A small autoregressive pixel model, trained from scratch: batches of 64.
Rows from block 6, named by matrix and row number. Rows with one number belong to one attention dimension. Each number is 500 + 50 x the weight over its row's rms, rounded and kept within 0 to 999. All counts start at 0. Numbers have three digits each.
# q: attention query (model.blocks.6.attn.q.weight, 384x384), inputs 288-383
# k: attention key (model.blocks.6.attn.k.weight, 384x384), inputs 288-383
q.191:414496508478590535437513537558576517554528524464401516492414529553481485482504601503582480468453536491481485447613548408487441481647390539546528465481522523509530468418503540444500484503577516500465569507465540500513500585593507448489440466468493487445489510495537450472557581445472508510
k.191:544416435547491569465490458490511460544487554540475400471456565526458486472527511478510555384546475484408508497505539568476435556457446431594461408425537479582484399379473510465465464499523430527435490455483495512560510540520608511538448533517557514464439578551521484476508512357387498455
q.192:599482439540512453517435460574472449531437552472477481522587520445506513480480603518502486566522537471556468499549542541599483457515434486597502429559482446504459471444410482474516447477436504516592438443446454511576559440512440523479545508479456459457507510555595508383445552450495472443
k.192:432554536492457426565431474485539581527465449568495514541482483471455497545484584504473528533452436534492536527455538367522497543499589420505504468513498551467415526469455536469383471526444547521534491386539463529540476453455524480516429574470511535563493573473423499548525496525426600494
q.193:571531469434471488499528538468517438496513509478590596540452633463548522466457519529493503551475456439594429532530475501453521579474514437547463528489511478494474350416484496541560469480407595526509569492473458474540507469521455497500544524460419555561552550515563545552499523519508455503
k.193:471524472455443439636451535446467467514512516507435491584444532416483374458545511480598566507603597455554554491487518558544525563461493569488454469540520508515448484447508535435536582616486472557485561534444573465500475506453513474420625541446470489523541491500431468487486517432506595435
q.194:537457526548397473569486548554432536429565530568575527530573549460439448457555443410508467461371450522451468599464528561498545451510542408451474504526546516493543458540516437446578475504478534443520549562416539486448492599481505361607534415512490468502514510523481460527502500508529539523
k.194:493515564461463556484503465540356511427539455501540512530554446407469493466609398472569542515480523502467489498537565513535557495434441503442577521558500492444558465554517488523561520439490490529550571517385452441485494542498571516414462485489453545588528482504456489450435559486408555588
q.195:525570452441506579519469455563450467563484526496444463503464488402498451493505529529452474563483583497554565523528340468605502557537582556511554557521507545532468487428520559504491511481443508546555520487412568535492533447511482538427510447506443532559456496527537509469590470514498481488
k.195:457500531465396496542401497443503450561461502534449534600508396421490564596497511503486537415456494556415474420429546466541516512479410452505535507509502570532521487439459488505466535600495530484480473582482510530431653410492505432573534458460526556457504498523508493466420546497526410559
q.196:420516451449467526459420494449497466495497598436542462455455490448543531448411423495508426545474580595486465545444598363468439484453572524422554570522486486467503488461503419402466612530584591541481472580516438516567442527522500512532540380542467453475583535482549430541498450495494462519
k.196:469476499469502450510497506455510434500481472503472450519588501458570473463572487484427512551488541498452506550500499553549545497449434513441452522543626443527467478419357344558443456506498495499491448481498548478527462536489592458525383464437501524470539507570564513445408499590555518567
q.197:575446482379579480411483512503579452483528508496577585498448566474402470472521463443455461542434523521424466511415497482456502497476490458505437514566528554493463557392491428484410523496568478470556477561441507530453425479522594495561449506512515598498584551537526457436476487561608498495
k.197:544488481488374459452512500530457461488523595552481426449609469546469490397557421464500568557427463516513546522516478550382461444563498443554515533501516514478496559502546519527543389518551531527542492483601496524460449471536502554455495517464510470436515504559588505440477559485554595397
q.198:478591527524511529436545448404487581424502492584428438515401484485496483457454570547542483414481482459511449544479547454449471432448541496525565513526540552574481549506415506454635475420499457516416530441547511616539448621509482493520578451549458422463550492528512456571513467566461547577
k.198:499579521505563529503483540512430565517537437495463548446476572412464414559503493449521499567552502503465550564450550504471477424496525442502506417482530464475529537519432455512493463528521540449577559477526457467480486581452529470527464440492472495528476513473509536510484540489516540557
q.199:467498533504508479404475437454540494461456556534530437558477426489533544427498516470477496545528478543456506568447486494457490511560509483460466580481590497510598576460470570607496462579473396531643510516504500434495543499528566474428501467432471448464524582549518532521556531539538510474
k.199:405614543507528498455497452487462578562435480539340571510482503514465431473498543526545571517453427539497442454467450482484410432440516449503512526513499465506482567471486531482604431491490497512564542529512583646560476544480545502547513570567489454590565491437557448475453449592458483457
q.200:587395405487500426561443521557509524594569470464449523533556469425478439513398506556469516488550457465515435501558471543502416563517452488509404468455482448500536506447398512565502447543498525493495411506475571491631500439500492549574512442494541440442529552564523460522483519474490510533
k.200:524470496443521511495555502535501519411568419368574516555489502511520506501575443496547485410479630575420477494506434493524499550469537587393514443528541544528434532441548554536465529411464460521558495513558487531546548503470539474504622580483551523447521524419440421555415516407400482557
q.201:454440418441455598566326484561484492455494482472520475465497483514475487487491506511480474591466548514506548510611515493460501498587515535581408589515483574528478559504584524543556446507541492463466493495593556403483503488446339431498522485561461526477453478469437514458431484505505541584
k.201:517544576525458468562527371477542498429574571500526478410539429517398459509549479429523529515497438441435468565475619489473540464618470518567481596432435478510563463563363452521502459531505569524564499568476363404426504457512468480502454610614489540544561486512460460428390524430530425482
q.202:502504576527427471440568509441528471532492460557499516561535481499489497496489532520552548553463495453520509596408500462503593464530459555420538519555507513531480417541477524499443582559535502538478469548478441554585511468416524544509489373470613405521503572522445500635418528542456559558
k.202:488542499509520496455446488471561444487497437486498561540459468472586563470427574438531447357505464516443459544551463536406498515510549503558494602550529534563466566479492469403473478444495550422566505587480592571477555572453462471535542499427499538462554470552481503470600534486498521471
q.203:457540491562520462444499516503491549514630440512470559488398559491507515557594505528496491474547505389588430493474499556521539414526411437503500554515528436462547450551553489484425588417413523442421388433495477500552446542442580471526499435390560535493523462467498551452580511491547502485
k.203:543578498432445406523464561433523556515402424472501462462417528460592491482460454511570536487472510491496544507537442533495520447534485455491550422415461404450457557543546444495454453485545535378490536507474476480534493473471492432490513500494554439543544422452529501489448514510377499512
q.204:518463511530535542516410462462599529456394577589522445515394561404530528595526431625530501573419474546552531485493496483419498529554465541451534437520505437503592473524514475416566408481422535432507422453505541430515493516501513562543465555497481506517500553466367460510455558560483475533
k.204:502528463527580560537473508564489532534486454447512482491524562541469527582494478519526532553453510482544533414487409533474557429459603500462534512559489423470547498571496598429519460464466469522516504507481517478394491522490459456555539535471466537530463462443483459550483486410478560527
q.205:486538491555478548573485509521543490670485486551475540514502548511560502469506595620544550458567492391539479527556532432440544501461527411440577543408522552467530506502477548378430429558429503439462369492519493559515518487530594522442428544557491492504458423625587518473546563455534416506
k.205:454450528461473496579392586512503552486545431532466550467500576491457501546509513549434466503363539488569550468555493513482459561490545403507479582551464490521486493457395481453571522526457541500485410487422512426569487435533491445457509459454599449335433594429443448497553497514527559534
q.206:455499545520494488460476471563478458473536477438514453488440497460602481408585457455469436548530470525536513534481509448544482522438575586428483532548483550418525501607437577339451528467461591466497536544477549580466570499464526523480397527501425465456437437412522556459411504445496486465
k.206:516490453451506555420485444479557536538478539496449536569498504516433540522507508462426421490405498479457523507543534514572490529484477521430546467509501489532545456531497470525586506501487542459517459564418457460469471430553569506498550422531540483507547440526450505465505540525565558491
q.207:519526481405545447502586534506485553509580528433435597532444459482570487477449432562456477472524485463448491403452495425483479531600533459475456513467516584441490499602470486587516454501606522474499621569514504450394490527461502534449596557472413544498467466421512495486544477452588525446
k.207:531565480432432499460514464488439458508474450507556553590463455471388473441482365510532465455493516452482457548481445545477443478575582626447491491469531503484552519489535518549526538466554429578517521427424533470463515430511546524499464630477509513500435463490453485460476557535466520455
q.208:423510525634501526481464394569506520572556533513457472514478599529502511572546583499435482561500471505520478463495526513468518497538470444585522521455537600394430412424554559490552487452476529497488528508570461415486547501497411579539425409505513446531438533533554524459517474453438501519
k.208:454531506448589572462540441519551500398491507606540507488520510583559571473450540566499525454513544485491498517547530507569512434565527498499575528526472486473505480532416457397447429519490446576478541452481473447470455530552464382484413503546543494500532543541516457522546459428447488470
q.209:551479582487548496553548481470589481498464453427455473412551484454585467555530569515469496521454512476506552427480471437548485541539486516450443499536546453459522531538567504601466483499495385497413567450546455598565384518568460506464546443477443561486570500573454480556538498557513474565
k.209:504460527528519508474472536514557490537522511447539490487536497527573524523517631443540573572468558512419565461450490528459525438501515466451536485506518539458555524459573566444554488561507453513531462409546524564452484429434562511438480487484515532442505510423514422431430516569560534504
q.210:470496544530522530417476496562504507431598555456484541438548477490495502445501542578494492558512434599436492482470544417467495487445478474469625431532534466523516566507499504511509501533592493573548481587539500512518543478542552461519536496479500521425556450488536462470420413544445477497
k.210:487514467523546506519567432517485472491530484517437419535503500544488471510468552478519500536504474484448471543520541513451505429495438496474571579556463533538438483498439396498522485492427482501626538512526482565558466535565565454498492487506504485364483478515435354445440519546469471468
q.211:447491562486415473557511570401559530532529461514478520496443459508548406483461462447507536502548425500513498621580536423450471454557464533484465454430408459539574488490498462549479500454421479460502553492460476500550507464490596539523538492622455453474492481670492469527505436523532496525
k.211:486359465435567395546526416417572505486477507482520525489505499529551455586539446533481518467490545520538515447529557518363489529490475504504453545554440440552508486547409534598412536423508475534480475507533460421485595458478473464415530444522482506556506528496507525384514615511490526492
q.212:459498500501454430516427465439452520633563418573530464491524561587494600639497439502500625516530569570563451520509500494626538435442431411451500568532537481555421466514562617459468513513478564489357467361443497508490489446477457482503503467547439492488589529559528466418555446462501474528
k.212:495503547425478444504663488517488503479493443557528579478450466541508511552590508510503535513526524591575498561584484462550561505487516449501530453463469459448534466467527502540395451445446453486410571449495541662496516478482522469554497466614466562531494462508551512500552424522538563558
q.213:523577498474545482443612476583542567495424483563472494546518547551516477569527551474448455503364454495591549549454430541499515579483526432524615509529558512430523499529590555430428505520467497470619449514542490519479520574445511465498518606507549537577437521487468423470480449531480499530
k.213:497405502554479504445463535543573534574466571534525515554473509428546487614517513548547506452464438562444518515485554519467543575532569498506613509508532412409558552492507466492492483475568631448372476484483546521409426578436453537427546578596453533549468593492502402465416545497474569428
q.214:474474526400416520471447503583523412536532432515379531501480581613532467403509481483522492534494566426584542427550609502522538491610494512607433439522487388522486576488566604473481531522503515603521480516515451409475442548549496468417521488417501478490528523522450491541507489443505470481
k.214:495510565485504483450450570483554440551523477495413550571602511558477518505500466574521339471435392443546499464527578550516485521590521519445500476559490482440505462425535503463507497565530532611467540446438556491533482570467496438516450497504505610465574472456477511403505507545535527550
q.215:478573563564522487537454487467589531562439529450461494666500549416461437495490454546495474528382493424504467566460495471539478482537524482559550555543369520497495510451501573469481473503461508474450467504473481427501415528546420571530528501414509516490493527464494509552534575426404537607
k.215:458543560503456512508460560559545489522433545490604515506528539468492518399388485470518589506544361513496544489465468493504492417523445432467521461480429460507455469443472519448558508447556501365498498529439492479448449590407473470462518483459419504362586463443414499512574491473481443539
q.216:424492521464447572452479514469537494554537563501501602475436605403525481471475539623467479500475542497485428599435515475587548463409489479520494494475438527489575468569562569416596507454476440590503481513458488647573358526522451558464439401497495420446541411614435541530574463445464579452
k.216:424513494537429461434518534452571477445466483541456534571508494535488553553475492528521483522542433530569565519493498528480496430408477374591545383389525521548484468532543487446494511422560474406514496511450532495451450576510544524600537533447496484463477501439494395479474542563513500479
q.217:442585496442445461508562569555544482494371554488470466503539541466523489513576598531585380512454523480525528521614485548470512466511578433507593466568474488449519509543426454438510455517336549463532669456479471478492503464430425486575585509497498433523451445528458548435448467496535600516
k.217:414445446582472485452547493426518484479378525452545547553540451462509569493530625537510498567558572491488535507560500522569484543506442456551507450468515492590411500457566483474455521562491422515407519462393459490481485499477486490470451514481490515551594540419591610520492616495536620466
q.218:454472468603612527568567534521502507489433494522521554536486413482521515598553534574538494546418470472461551463495559536513524407553430528489464475466522597456401474482507563451514502540524455511374445445571512537438473537556484473421539469545509546433431463487491456451481507478598450539
k.218:442485518598552481493582475497597560513512452483519384419467557511497521530503507565516490472581533538472471511600531467453488476586480461438456472474459495524523547602515557466469494459540515435452425390442502533487452507486396430499426429520420436449468604516521435515536433485441490537
q.219:472585481522563442478467502540526485471521474466426578523551478578545518440640453464502424438532494503438524568446494439418497545561494542463475521479454486463459556538469531546424528513421525617438425490619469518459578429546520483588463513533558483583390466499468601614531485599477540515
k.219:505548445453508587475508528448436441454484593550549475496427455544477474501403476489505511526490495535468492586537491469600516541512524516511545512544580493530460457545537603566562538500487593449535458492496438470520491472537552462568539454527467371470478545554486485532546469563440567520
q.220:566437542532553535492484498518524490554480568544493490485512510483511490546539541525468558467466540434495549490552475600469559512487459424417470462508493404427508449470482487551478478408523413401537511523506526430445489401495446547471512470521431602395511536463510577456491508470476506576
k.220:499440489534444470565429506447457473431463560489531460380491569563436513390576470517498534520507516557453517550500490448542463582535495499539500504547503549573533402434489546440543502537496405558441517547445409536466566500515464537525567604577502588423517473488460537557479522439378510437
q.221:463614422447498509544505488535571505433557500436548552530550540510600585481559569517548536592503509518549459551493468505511503496504491536563502547479460476380454540529556528492469475481519524507449500497604524508482528425493594603461431474419521519635521535556381482471520507499450418519
k.221:481520537525502604500528541488560486450530624543545531462476483498539517452518413583548519415502488506422501582466555535614495491549483517502407507457483439512446639493566528546547591501472497468593475533529523460545495448531434516489524511513434526504533458492465497463537534488565474502
q.222:388581518582537456507469428432476439471419501457476545527529426551532549546533547401513437549526498488476524492416390469532581458496491448453503484456494432447453557504421457396435471452498488541594505498383544472505570444489559452580444604477437495507455624543521491512545470573494515486
k.222:561537458588465471511421439468550446462466532403450561575454530524456455480407562538481526476424598556555534480481419446570499505470456465550519566531493501485500504464550535518440506522417517535463464556460505545420523629503561537447500483542474424539490540530410488513564563591498494413
q.223:511510507426505465487565436530509463412563537473466496572511476453514507447523412575477507551519480532481431455367483527454561474449540447460549499562462554477588426466464488559579493484520495422548470494488543529383550515585513537465512511491499514531447499475506525501536558503525528543
k.223:572566516482466476612379491564425565466541577533524506518420565515487610469422528539549403478546513486516498520446439444443470486493431490430421420471462532526495548457490525451552445532519492468547487518482533489502464495460466423517552514596555431577462536442492461474457481534481527529
q.224:511419503447512540518596528409567552424524572552573585512474550576506449471440477511527531471375387536568618472475526515502570549439525490519469503554502448480551448597421519495469514497475514498524458532503512405469465554592523434496510534521465473537467532417328521523367544441490475455
k.224:535532456471481516462520452566443483511514534480580566465519352579529554648392475559495448477492444528533562528505489408456580510504520519461488447525467475394473536513523500462582538507484565456459433524536536543573411496505467479536500541495424537468391527556493433466562419477496516484
q.225:525483528442461515494398579517546547617486478573516482540534535588540534486524573543633523480506461462568554455557622521460519436571510443447475525470475497519445529588541489535570493428492541489519421585561432418484436544531521468502497458553436534425416452457427529558358530474543543409
k.225:626560524522470531492464427475518392447464408466598581614506467595453552541526471564486571526467486433532443469509514477570481537448499527503412463424537454515574443581548528583511524522464521395402447487475410549632413521500503459466467597505502581503530449446431476487490397518416451394
q.226:410520477537530473469438538476431589503459502494489609461543496435576510565517453554577522551549482530548510525518525553337494539511546441435555494459545444538391473518587497456396456477463479445467445466530507478508448434460506491517576496459474552498516556563497461461445549530505436461
k.226:412517521474399481529522506534607417473485431512544501461485567463506472424583443511465437523490496440547507452570434399586489423473552487507458413475441570532459516530572426406563453483412538481485455569534505573512405559500486480449588403529526542437526526530554510490456452533436478556
q.227:558494406468537436560540431524518533458572503473579517448510452507445499403459549522536465415500529532497455514420515564501553423496520495468561497473486569499500584521541509524468467508519556541564475451488511460475470560539547505499479520451476486541472481465532408581536445401527525496
k.227:536474492507521472426538554499410521433479438483478519545378513454573398544427468524506431480435501464550432482479459473582504466505479455493568493516430530498537597445547544523481390479550467525543564502589436556472516381477505503488477496359542520597506451566450525536548553464429465513
q.228:471515379464504436538475535542429413519465425477441525444503522508428512530506583479455610500524430517459477490468512511444561533520515500519459567490589571429428528479543498537540471415463486571479423350570597533592509478453468501585489535526468477464527481495516502532488402508498391509
k.228:520436547487466470506481395481494477485598471469440435527457493458461440504494487484558451469486606450503440497557452459464419513534560518526558461470491526489541583552450492474440456520440575561508522438565497503513538521462432458526499475547445401507489535524443511468530531520521507520
q.229:500515586497560513420560561461465557498511610444496566559441493500531562492545572605502633528490496490536484480477484427481575453483501491458517475502518477513553497565578490492480485537519529393499480413383521507551583490508630543500507492546480486445599536450452412447533538524595540387
k.229:490558423521445464470511451450470491503444484428465531459345502503572451460369465567438490480567462536551518500538508593393407547505477495590498513487468474401556490558512513504541449447513463481475474431492530523482554538511470496421530491487566520498432508506566474538486534601421436500
q.230:503603585463494466528488476488476560611479533472496480366567393592556456483527529470534479499511573513427483466537522558516516505521529439532493462487499507430542563613356385557540452492489462455491460599481475481607504456453494558469481525584482441486522533504532526471564533547498470561
k.230:465519570502445519460444545477443478504423511564577527541495482584513482476505431508441497538485517514560478516434553323506508597504466557485475544528451492504582518513418565490559428548491476489459440518596492560517544457453566504408492549526645594527528523528409519474505589551513611456
q.231:528559513453514571506439464524486519495503505503389461550438462498478473484493435519486515528408510580571425496601518528501484379524517480591538510546499481476590631369473525553489390534445531486475519554436568495556542422468539570436491419462474515518474504556464533553478548496488526558
k.231:487548565522515543494389471570489453407506447525443429520492560479551459531507500516549544416574504485507479442499451523411499506465449548569516513413522544485529435596502532544441481503365471484514506520497618432448470473453492496506488554502483513520482521470500479532474467514521557556
q.232:488466491543543545536444425455516474423446485495479514599588449475461590413478559501468475426570521497468481514545534513498462504555510520467511430523489509511441543498604488517533438459562514560560604473544468392516505484520406522437533540552510427514477476518459518582428479535580552532
k.232:538488502466561482502499547502505509465521569467456526478463434420437488395546478416416467515612591505404577513547525467493560497686490567484441564507461582548501447520488490538435560455476473546558586522542575465542570504554489467513559550437461442487512450500445553452529477568517388528
q.233:544482441566490445548520366437412478431503524448422478488550433491347535545510586503482548390596515601445461534413433444552580400509532464473463584439461546500505416500501562477452509503448536545508430533437464593432450534486524465482538402508421505465434600586560463481493520469537573475
k.233:489560483552533532588447471536489529510445465529480489570505514470527373467503548498431471480545487528521437533507515508499485410476443401415541497495417513477544496522434409485407465530542518418440563506497518447531463505493561472472527508466372422603374520446519470540573464539430498513
q.234:429539539575429477430411460532530388456554519543475572446488527519634471470566492474504481480525548488509492448481465554453437474514572483539447522494575477389472479467483387444523461426538575536504494463591437616532497497509592479438520505468487546540501472496496487483532535561532535454
k.234:515433494424451546466446403422528451526622600491420521443563459557491453485521499548440554443497538421494533457477481516664465459539595475562482488596622479457459539563527450529533436487526469520551485481569599491512463489557542577530509481499614530608523435611508521491588590586461532575
q.235:478513493481427548465592557513527441491543588510567470547535466534552415492479545451551466551429527553481562439450443474495461498363478501433642497506541491469503498596592501449509570500397541430476538412530508593570564454529489460499519537327442459545509482510530499492519548475470464427
k.235:447494491560354525521545357494549607473517495492410492513508549491527497477501516468504564457484545568467507451461466386561477586524458463602580422413381450424526516518511508436522450573543513501503554476519514510482487442438444499498552504436508493585455428558525518518358514478520488498
q.236:571475458502581563479532528443439488529491520387423475453384485499536495421449445527446591516477509481495500504508553522354456456522454555437437584429527514503468523541461511505539591517474553467569459612519465563487478427459534436481598614532475524560483460488530509501538407482451553498
k.236:440426520374438436548490428417460398521472495570519460477436485465464456496529499557466477524503413539540371497480499457453431528520536399528441498483486476505462504517419518527481477583464483549456400566482572501448518512509622447415510549465466549453582404595561496496538480484473466483
q.237:557478547513518505505473457395540516429505532558497530618542450472466505486399540476490479432486560620579509517585528660478550451433473467465388480511449497490450458479490480440524470408419364499389520485495441532522441523478499472508444438531436470513520545479473509562543526482500511466
k.237:513553590482547524583583531516467494409478387481534516465424477460617477571433587452508548545467534610598536574519561538515492515485493483610455469608541487563445446542482516483526526517544441509542539470568550555517533564505472571533491509482551517497396509467454609513487512532560482525
q.238:517442485479504528356563490521449541487494605526465534555494516547500465400393429547504478495346494479528513539446446461543543435518527499492515437429558488524500492452507457450501527501446502482553565460554450438610489521588516508537425524419495456561507428502498435500453484422483491549
k.238:595504463428492502462528551545433521531476502490526565491475434457553489496354443527525485484464469510538463564467545433415410505485580541454440369489565523439462485407534549506550442549481552540585555524609494459419501482498476448497450654473593492466497446468553495509552459426463515490
q.239:468487593507503494497473565486485475486531468506490580482467531542427549440527522474436625400474473407536599425458518474515473505439529474517546503500599543500430402591470517499538460477587510518517481566532498510533479526425517496530567513470406464571456485530470396479395444508548541460
k.239:470483395505479485507438590418569485478558423456471504474502556480450533509512439485479441509606540481518436487497536471491489541531550562562550418432453533551480494502571565433522422448477541539443509503415475516494427432551536551486447582514467482495500389467482514558619465424424415418
q.240:536510458458551463529569478397421493520596496482450533503511506480534499504437506527563549495503496541540454475504622509561553539496572372559432555512561542490444539498482432491502462526385423430559497395494542473513466462481505502553438493434508538524542541534490448487428479501469454421
k.240:532511485496509507449459460567494545527453488412415531517480469528488500487452498530529448504558413549435374461477512445471515514432451552513507546489474498494475560591504521438484505562469521491337530499419492493542456469480529486444477518482497564450459547569564462422513514493519456510
q.241:478521433528546518544500464582385449495474433449473450406529501625496539490463450509493490435457454437534560517521523513511538501428501558560424487514465492407521433542482598536467606532455407612509463537481556438473555557505566472482532525491422440477458438501543488517468498463525438541
k.241:508532422449545546548452526442401426535545541503531433429511530613438470482532412517454476514442517464440532518606493482472537547546540570476454525564569478529498470546485603502451581504476466510547551510531505569493437496580592526419563603448549554461553523626492491540463483428513489452
q.242:540467446425468546468436490407465493479486415447508535427521494487510496513511461572468597459565601530529521455520482392475488562466536506503470440580413524501485555497578504460536583448562447509485561467456534524447441561460464446467508478481456499469479512593449520522433511450486456561
k.242:487473416431536344461446565538503495555428414486434421538516560486380488554495527529505521549560444537505519443602448531385480472487511588379556470443506415536571471441457565502510442472551458459485513573497499466481541455555522508478500464540490463471445523450532495446457433472455460458
q.243:589471415442435434547500507515521509487543442421526493478428517504493560540497430464587458503478484449567549482565459530552505533527463525509538474418549527534531525556485598572456515511559575515455487535486508469535470465525517563472421498530484454528468478493489504446467654471475566522
k.243:541508474549455399541548451496484501431488550396497540553485531497442512515445406515550547435479481387497516480566568510539506378460422570421438527474488544491542528506469562501515549489544483442515519513470403510550477457528515543434389553513492479503594418484488452412527545493582525442
q.244:521396516559481435532452468483567548533454453527471431448505497538481480498495492479479517630446511540521518502470563612567492561466569559569537495471517521522504514541523584376543507613400527496570525517506497537443504488558612444524488572540537507437562480451541543474473530488569428520
k.244:526559577498481485493538483493511500481505530613473505579536462569465535467441554534448426529489545467510473431510479488545420532522495475606515469565480490431566452472506590495429612536490411480478429557524552450557521523468545494528492539434428501520504459456447542521539497471478501455
q.245:524561412442541507468573451504517482451562452492510406489620453578450521513559508478468569454467488534448451500465466498434581400519562532444522501520498506431432504495516482524429503484470467514514493397479511544563515545491569495569469376445428554477462549519481431468500466480516574445
k.245:378485581533571538452433447546524541501485439487502443478508519518526559501494528511494547534442544518510463502536472522538603430507448551538545430474505431502489601488459505508496504452509521571402523448430468490424500518462527519564549464504545478482512510494504549547503497508483565481
q.246:491480550619484545473463602450486511450436501505425553560449436590490559431514538467494574516506558538504589410531573428534545504475500500429501455455518472544540512471616405515664430403527442513505638449387550530500577506542409486505477526591536510516537495473451547449460505498492533473
k.246:477527505499543499498510464434420490460561391479506475530465535558417528504532554450487530455501517426457498496388482522458539503518524500482476496519484561549426426530527470492551521538456565555409425515524407536517511484479550517574616583604475521451461542462433510571532447445592537565
q.247:469586506539591576627536440484536403498556508470511538438463536558537432481497456484554498617458472537442404479519455469472550480386526442489475517453604496533426500565549491596574428541457461521483473598484499463532562582484535549493608368546452467591533471572474571458445533482379467497
k.247:487460461526503474468543567456578488509500510521440544532424525525519456505425466501594411496547545513539430442545605430519451553437495422527573382513480502424502501523510524456529596510465566549481494490483532448543474509487518430491505416540523583550591422456455538523523535585460522517
q.248:433596534569535478543512517497523541450530511502507431484467472449551450483478473460476452536538466524493586532507511489430578535454573491491472510500473490626533543496475410449508519530494627490491509445481431431429596466467486478489466599480496461441602533508554371461452490508490567532
k.248:418510477538454522470507446500493584525584533579550513512482503530583544445581533489505521518512509511516582353540462526467553533525503472477510513567457562572506424546483440490532504429474569415517436476482563539589508506419519478455607475581608488417538455470416527453446540490585544478
q.249:532488435541516462426527522405540492573467556553511476553508431515478530465493535537539455550447528457491499525439567447580492449507554531540580519456483514599544519504424476503539536419503380504447438544491544426520490575440500508532517572487550580436600488472399468494542483487490451440
k.249:469472519515531485545513414522525580458526517570551566502524472529445525467590476455520495557454436444551557547480499451443535558467555620498510554446531531486488503488475412540470515541464465519469517504472560494507507508551555491468469571513505492510435584554464450577437521459421581501
q.250:456488539488535501473556390553546433536514444488457419504579492465571454576538525503540508509496502541478469491639471476438526450505498550492502504470450492538392499603554594511531521527526540427475483467504529514456371501492528486561431510480529458474480576500545592486552518496621479556
k.250:582416541529492519409593415571467519512535479569550466506570473549522556473607480417525589488505587342607491517620510534460495400533428471502439554534471527516457506529515481479475521533548425478496443492483511514547433464478377422568484530508533611501554549445508559544431489546523491546
q.251:445592483531447556439525558455504527551600521512460548427470431508554428493495507487464529590529495486465551438496448429559477496496458412484491585509494437467449483491407439471601481564518438506443567439552488622494471439558479561530454486456535512569493490544603551532490496487490504498
k.251:427551600462570532388504454511573552549488514439501489492568422452625453479462545506513535504477512528579558474509563505447497517475465497449471504553477417498514413474480490431579470509553553419488554401565535449446542461494472479573538485446526478522467532427479409519486571512581592518
q.252:570580481499566565520616464481503495520452425562520471470502550475508509455591517462570568557512457576381493503472524537541474498496477543479506529527535471505498558606475404508482419489474445544543532517467454539541498484563464476502436470516468493501473513536491508461476570564474447488
k.252:435477520486603535435515605492470425488480496456602511468455547479468423404476514633536525514557475470452379461471527524559460454498490473454410471503537454571530456471474553534515479429438480507476571468498496592522514446505481535524480515538501590479543552491549458488578474564480574479
q.253:577551571490485478441508462541511454513509421532537503443518544541435507484552574471525546502485474537471500537521477511426443453511514516554485469499567458444447564560419465503551598516506466513447499515565449372478484479541524569573520542564490440468461490430500566509478496437491592481
k.253:533443596540543677397564413504543441422518498487470459530481494541477559555585528506455539539537305493509593517499523547537538552517533453511563498485530538438442568509382520460516619597475564531420417417526415491455457525561539526454435507518417496545502473471532539446503522463525520464
q.254:585465547459507537561522526485494535519407467481492556505493408526499528490581443441436506516604577459525498482480407527412496553429481501478536523484473479468546540425567535533558593496574526482484543508501458522439626482475498515456550456443510639591480489427608545517506536454485430597
k.254:482483528488490512587448543459438504480455448503499542558531534469445494527526455439557492526604406529485401466496500480542502404451530547504507417495485530454495465455459486482512503437580572425483403532551503578522559414531512406425601401491418441466504529451508567594488529511418592443
q.255:552512365430560524572543508475540494464527534514492474588621512496539479565489587540522497449509446499483408498520526534512472429542511480427442612555579589491470515516539508535506398492496587497547491538498512509504465522493533429587555511435537506569554512409478456493475500480550544450
k.255:492535444488515532437497448551561578544443523478464444472503487387612519491601463492492531544448411447549426518485489441571512528553467517490512441489492560521491460459563442400514532462548542545496396477484400405433465480500528465459462541509495482481524466421528468540501478457536532410
q.256:570522524536529445499460527508526548490590379540458499477473511527524609440483599499470497449559489544484520510545581494494574589588526559473464491540495551520462455462634588431520545396517475516482467484421472529431495536453580421439546475443484529460537609472575493619527573465453597407
k.256:477478499487582482522511560541506438456583543509504549477561455420542567542580469549510497457465538513468470520568576505441458498467471547556467535497512487533512482526467448501499508446460526559520507585458503615488529535510514496394487568463525545468331514528512463515499545449476469487
q.257:560525455455627526615536411424531514478499493584484424447530515496500608535443563460505514465510520565405496487481507508493506367492413499460432506594395501452481464486461536470497508382478445479510500379463501380494555555465484446483466441562439513527578515545456403523451551537566486366
k.257:484584495526528477566515572519517513522466523505472466524618526470493459480496559596598456565477561474406423403547490548568428479441463470490395503448542510477602523519434535438497548475511580459553479513452494486487544489483460489551529469528503463555562538472496476523410502492464493463
q.258:540500539492405505500498518468552391480548467501422590525412562574356488517519430452517512577505510517527547502607436502424564506569464435583498421436465573520532532480560461481537560588554486492436536642615454512515514459490597510513539501521511528496503485463431411599492565489468441545
k.258:491511524446449566489506465568461498551448403457447609557452499509495534518454488432498394487532416495559490528516586533491455604550490503486500583467513470478557435437522514541505519603438577482502493509499497526554392517474517492543492475510387576451458473470586465456571521434465456453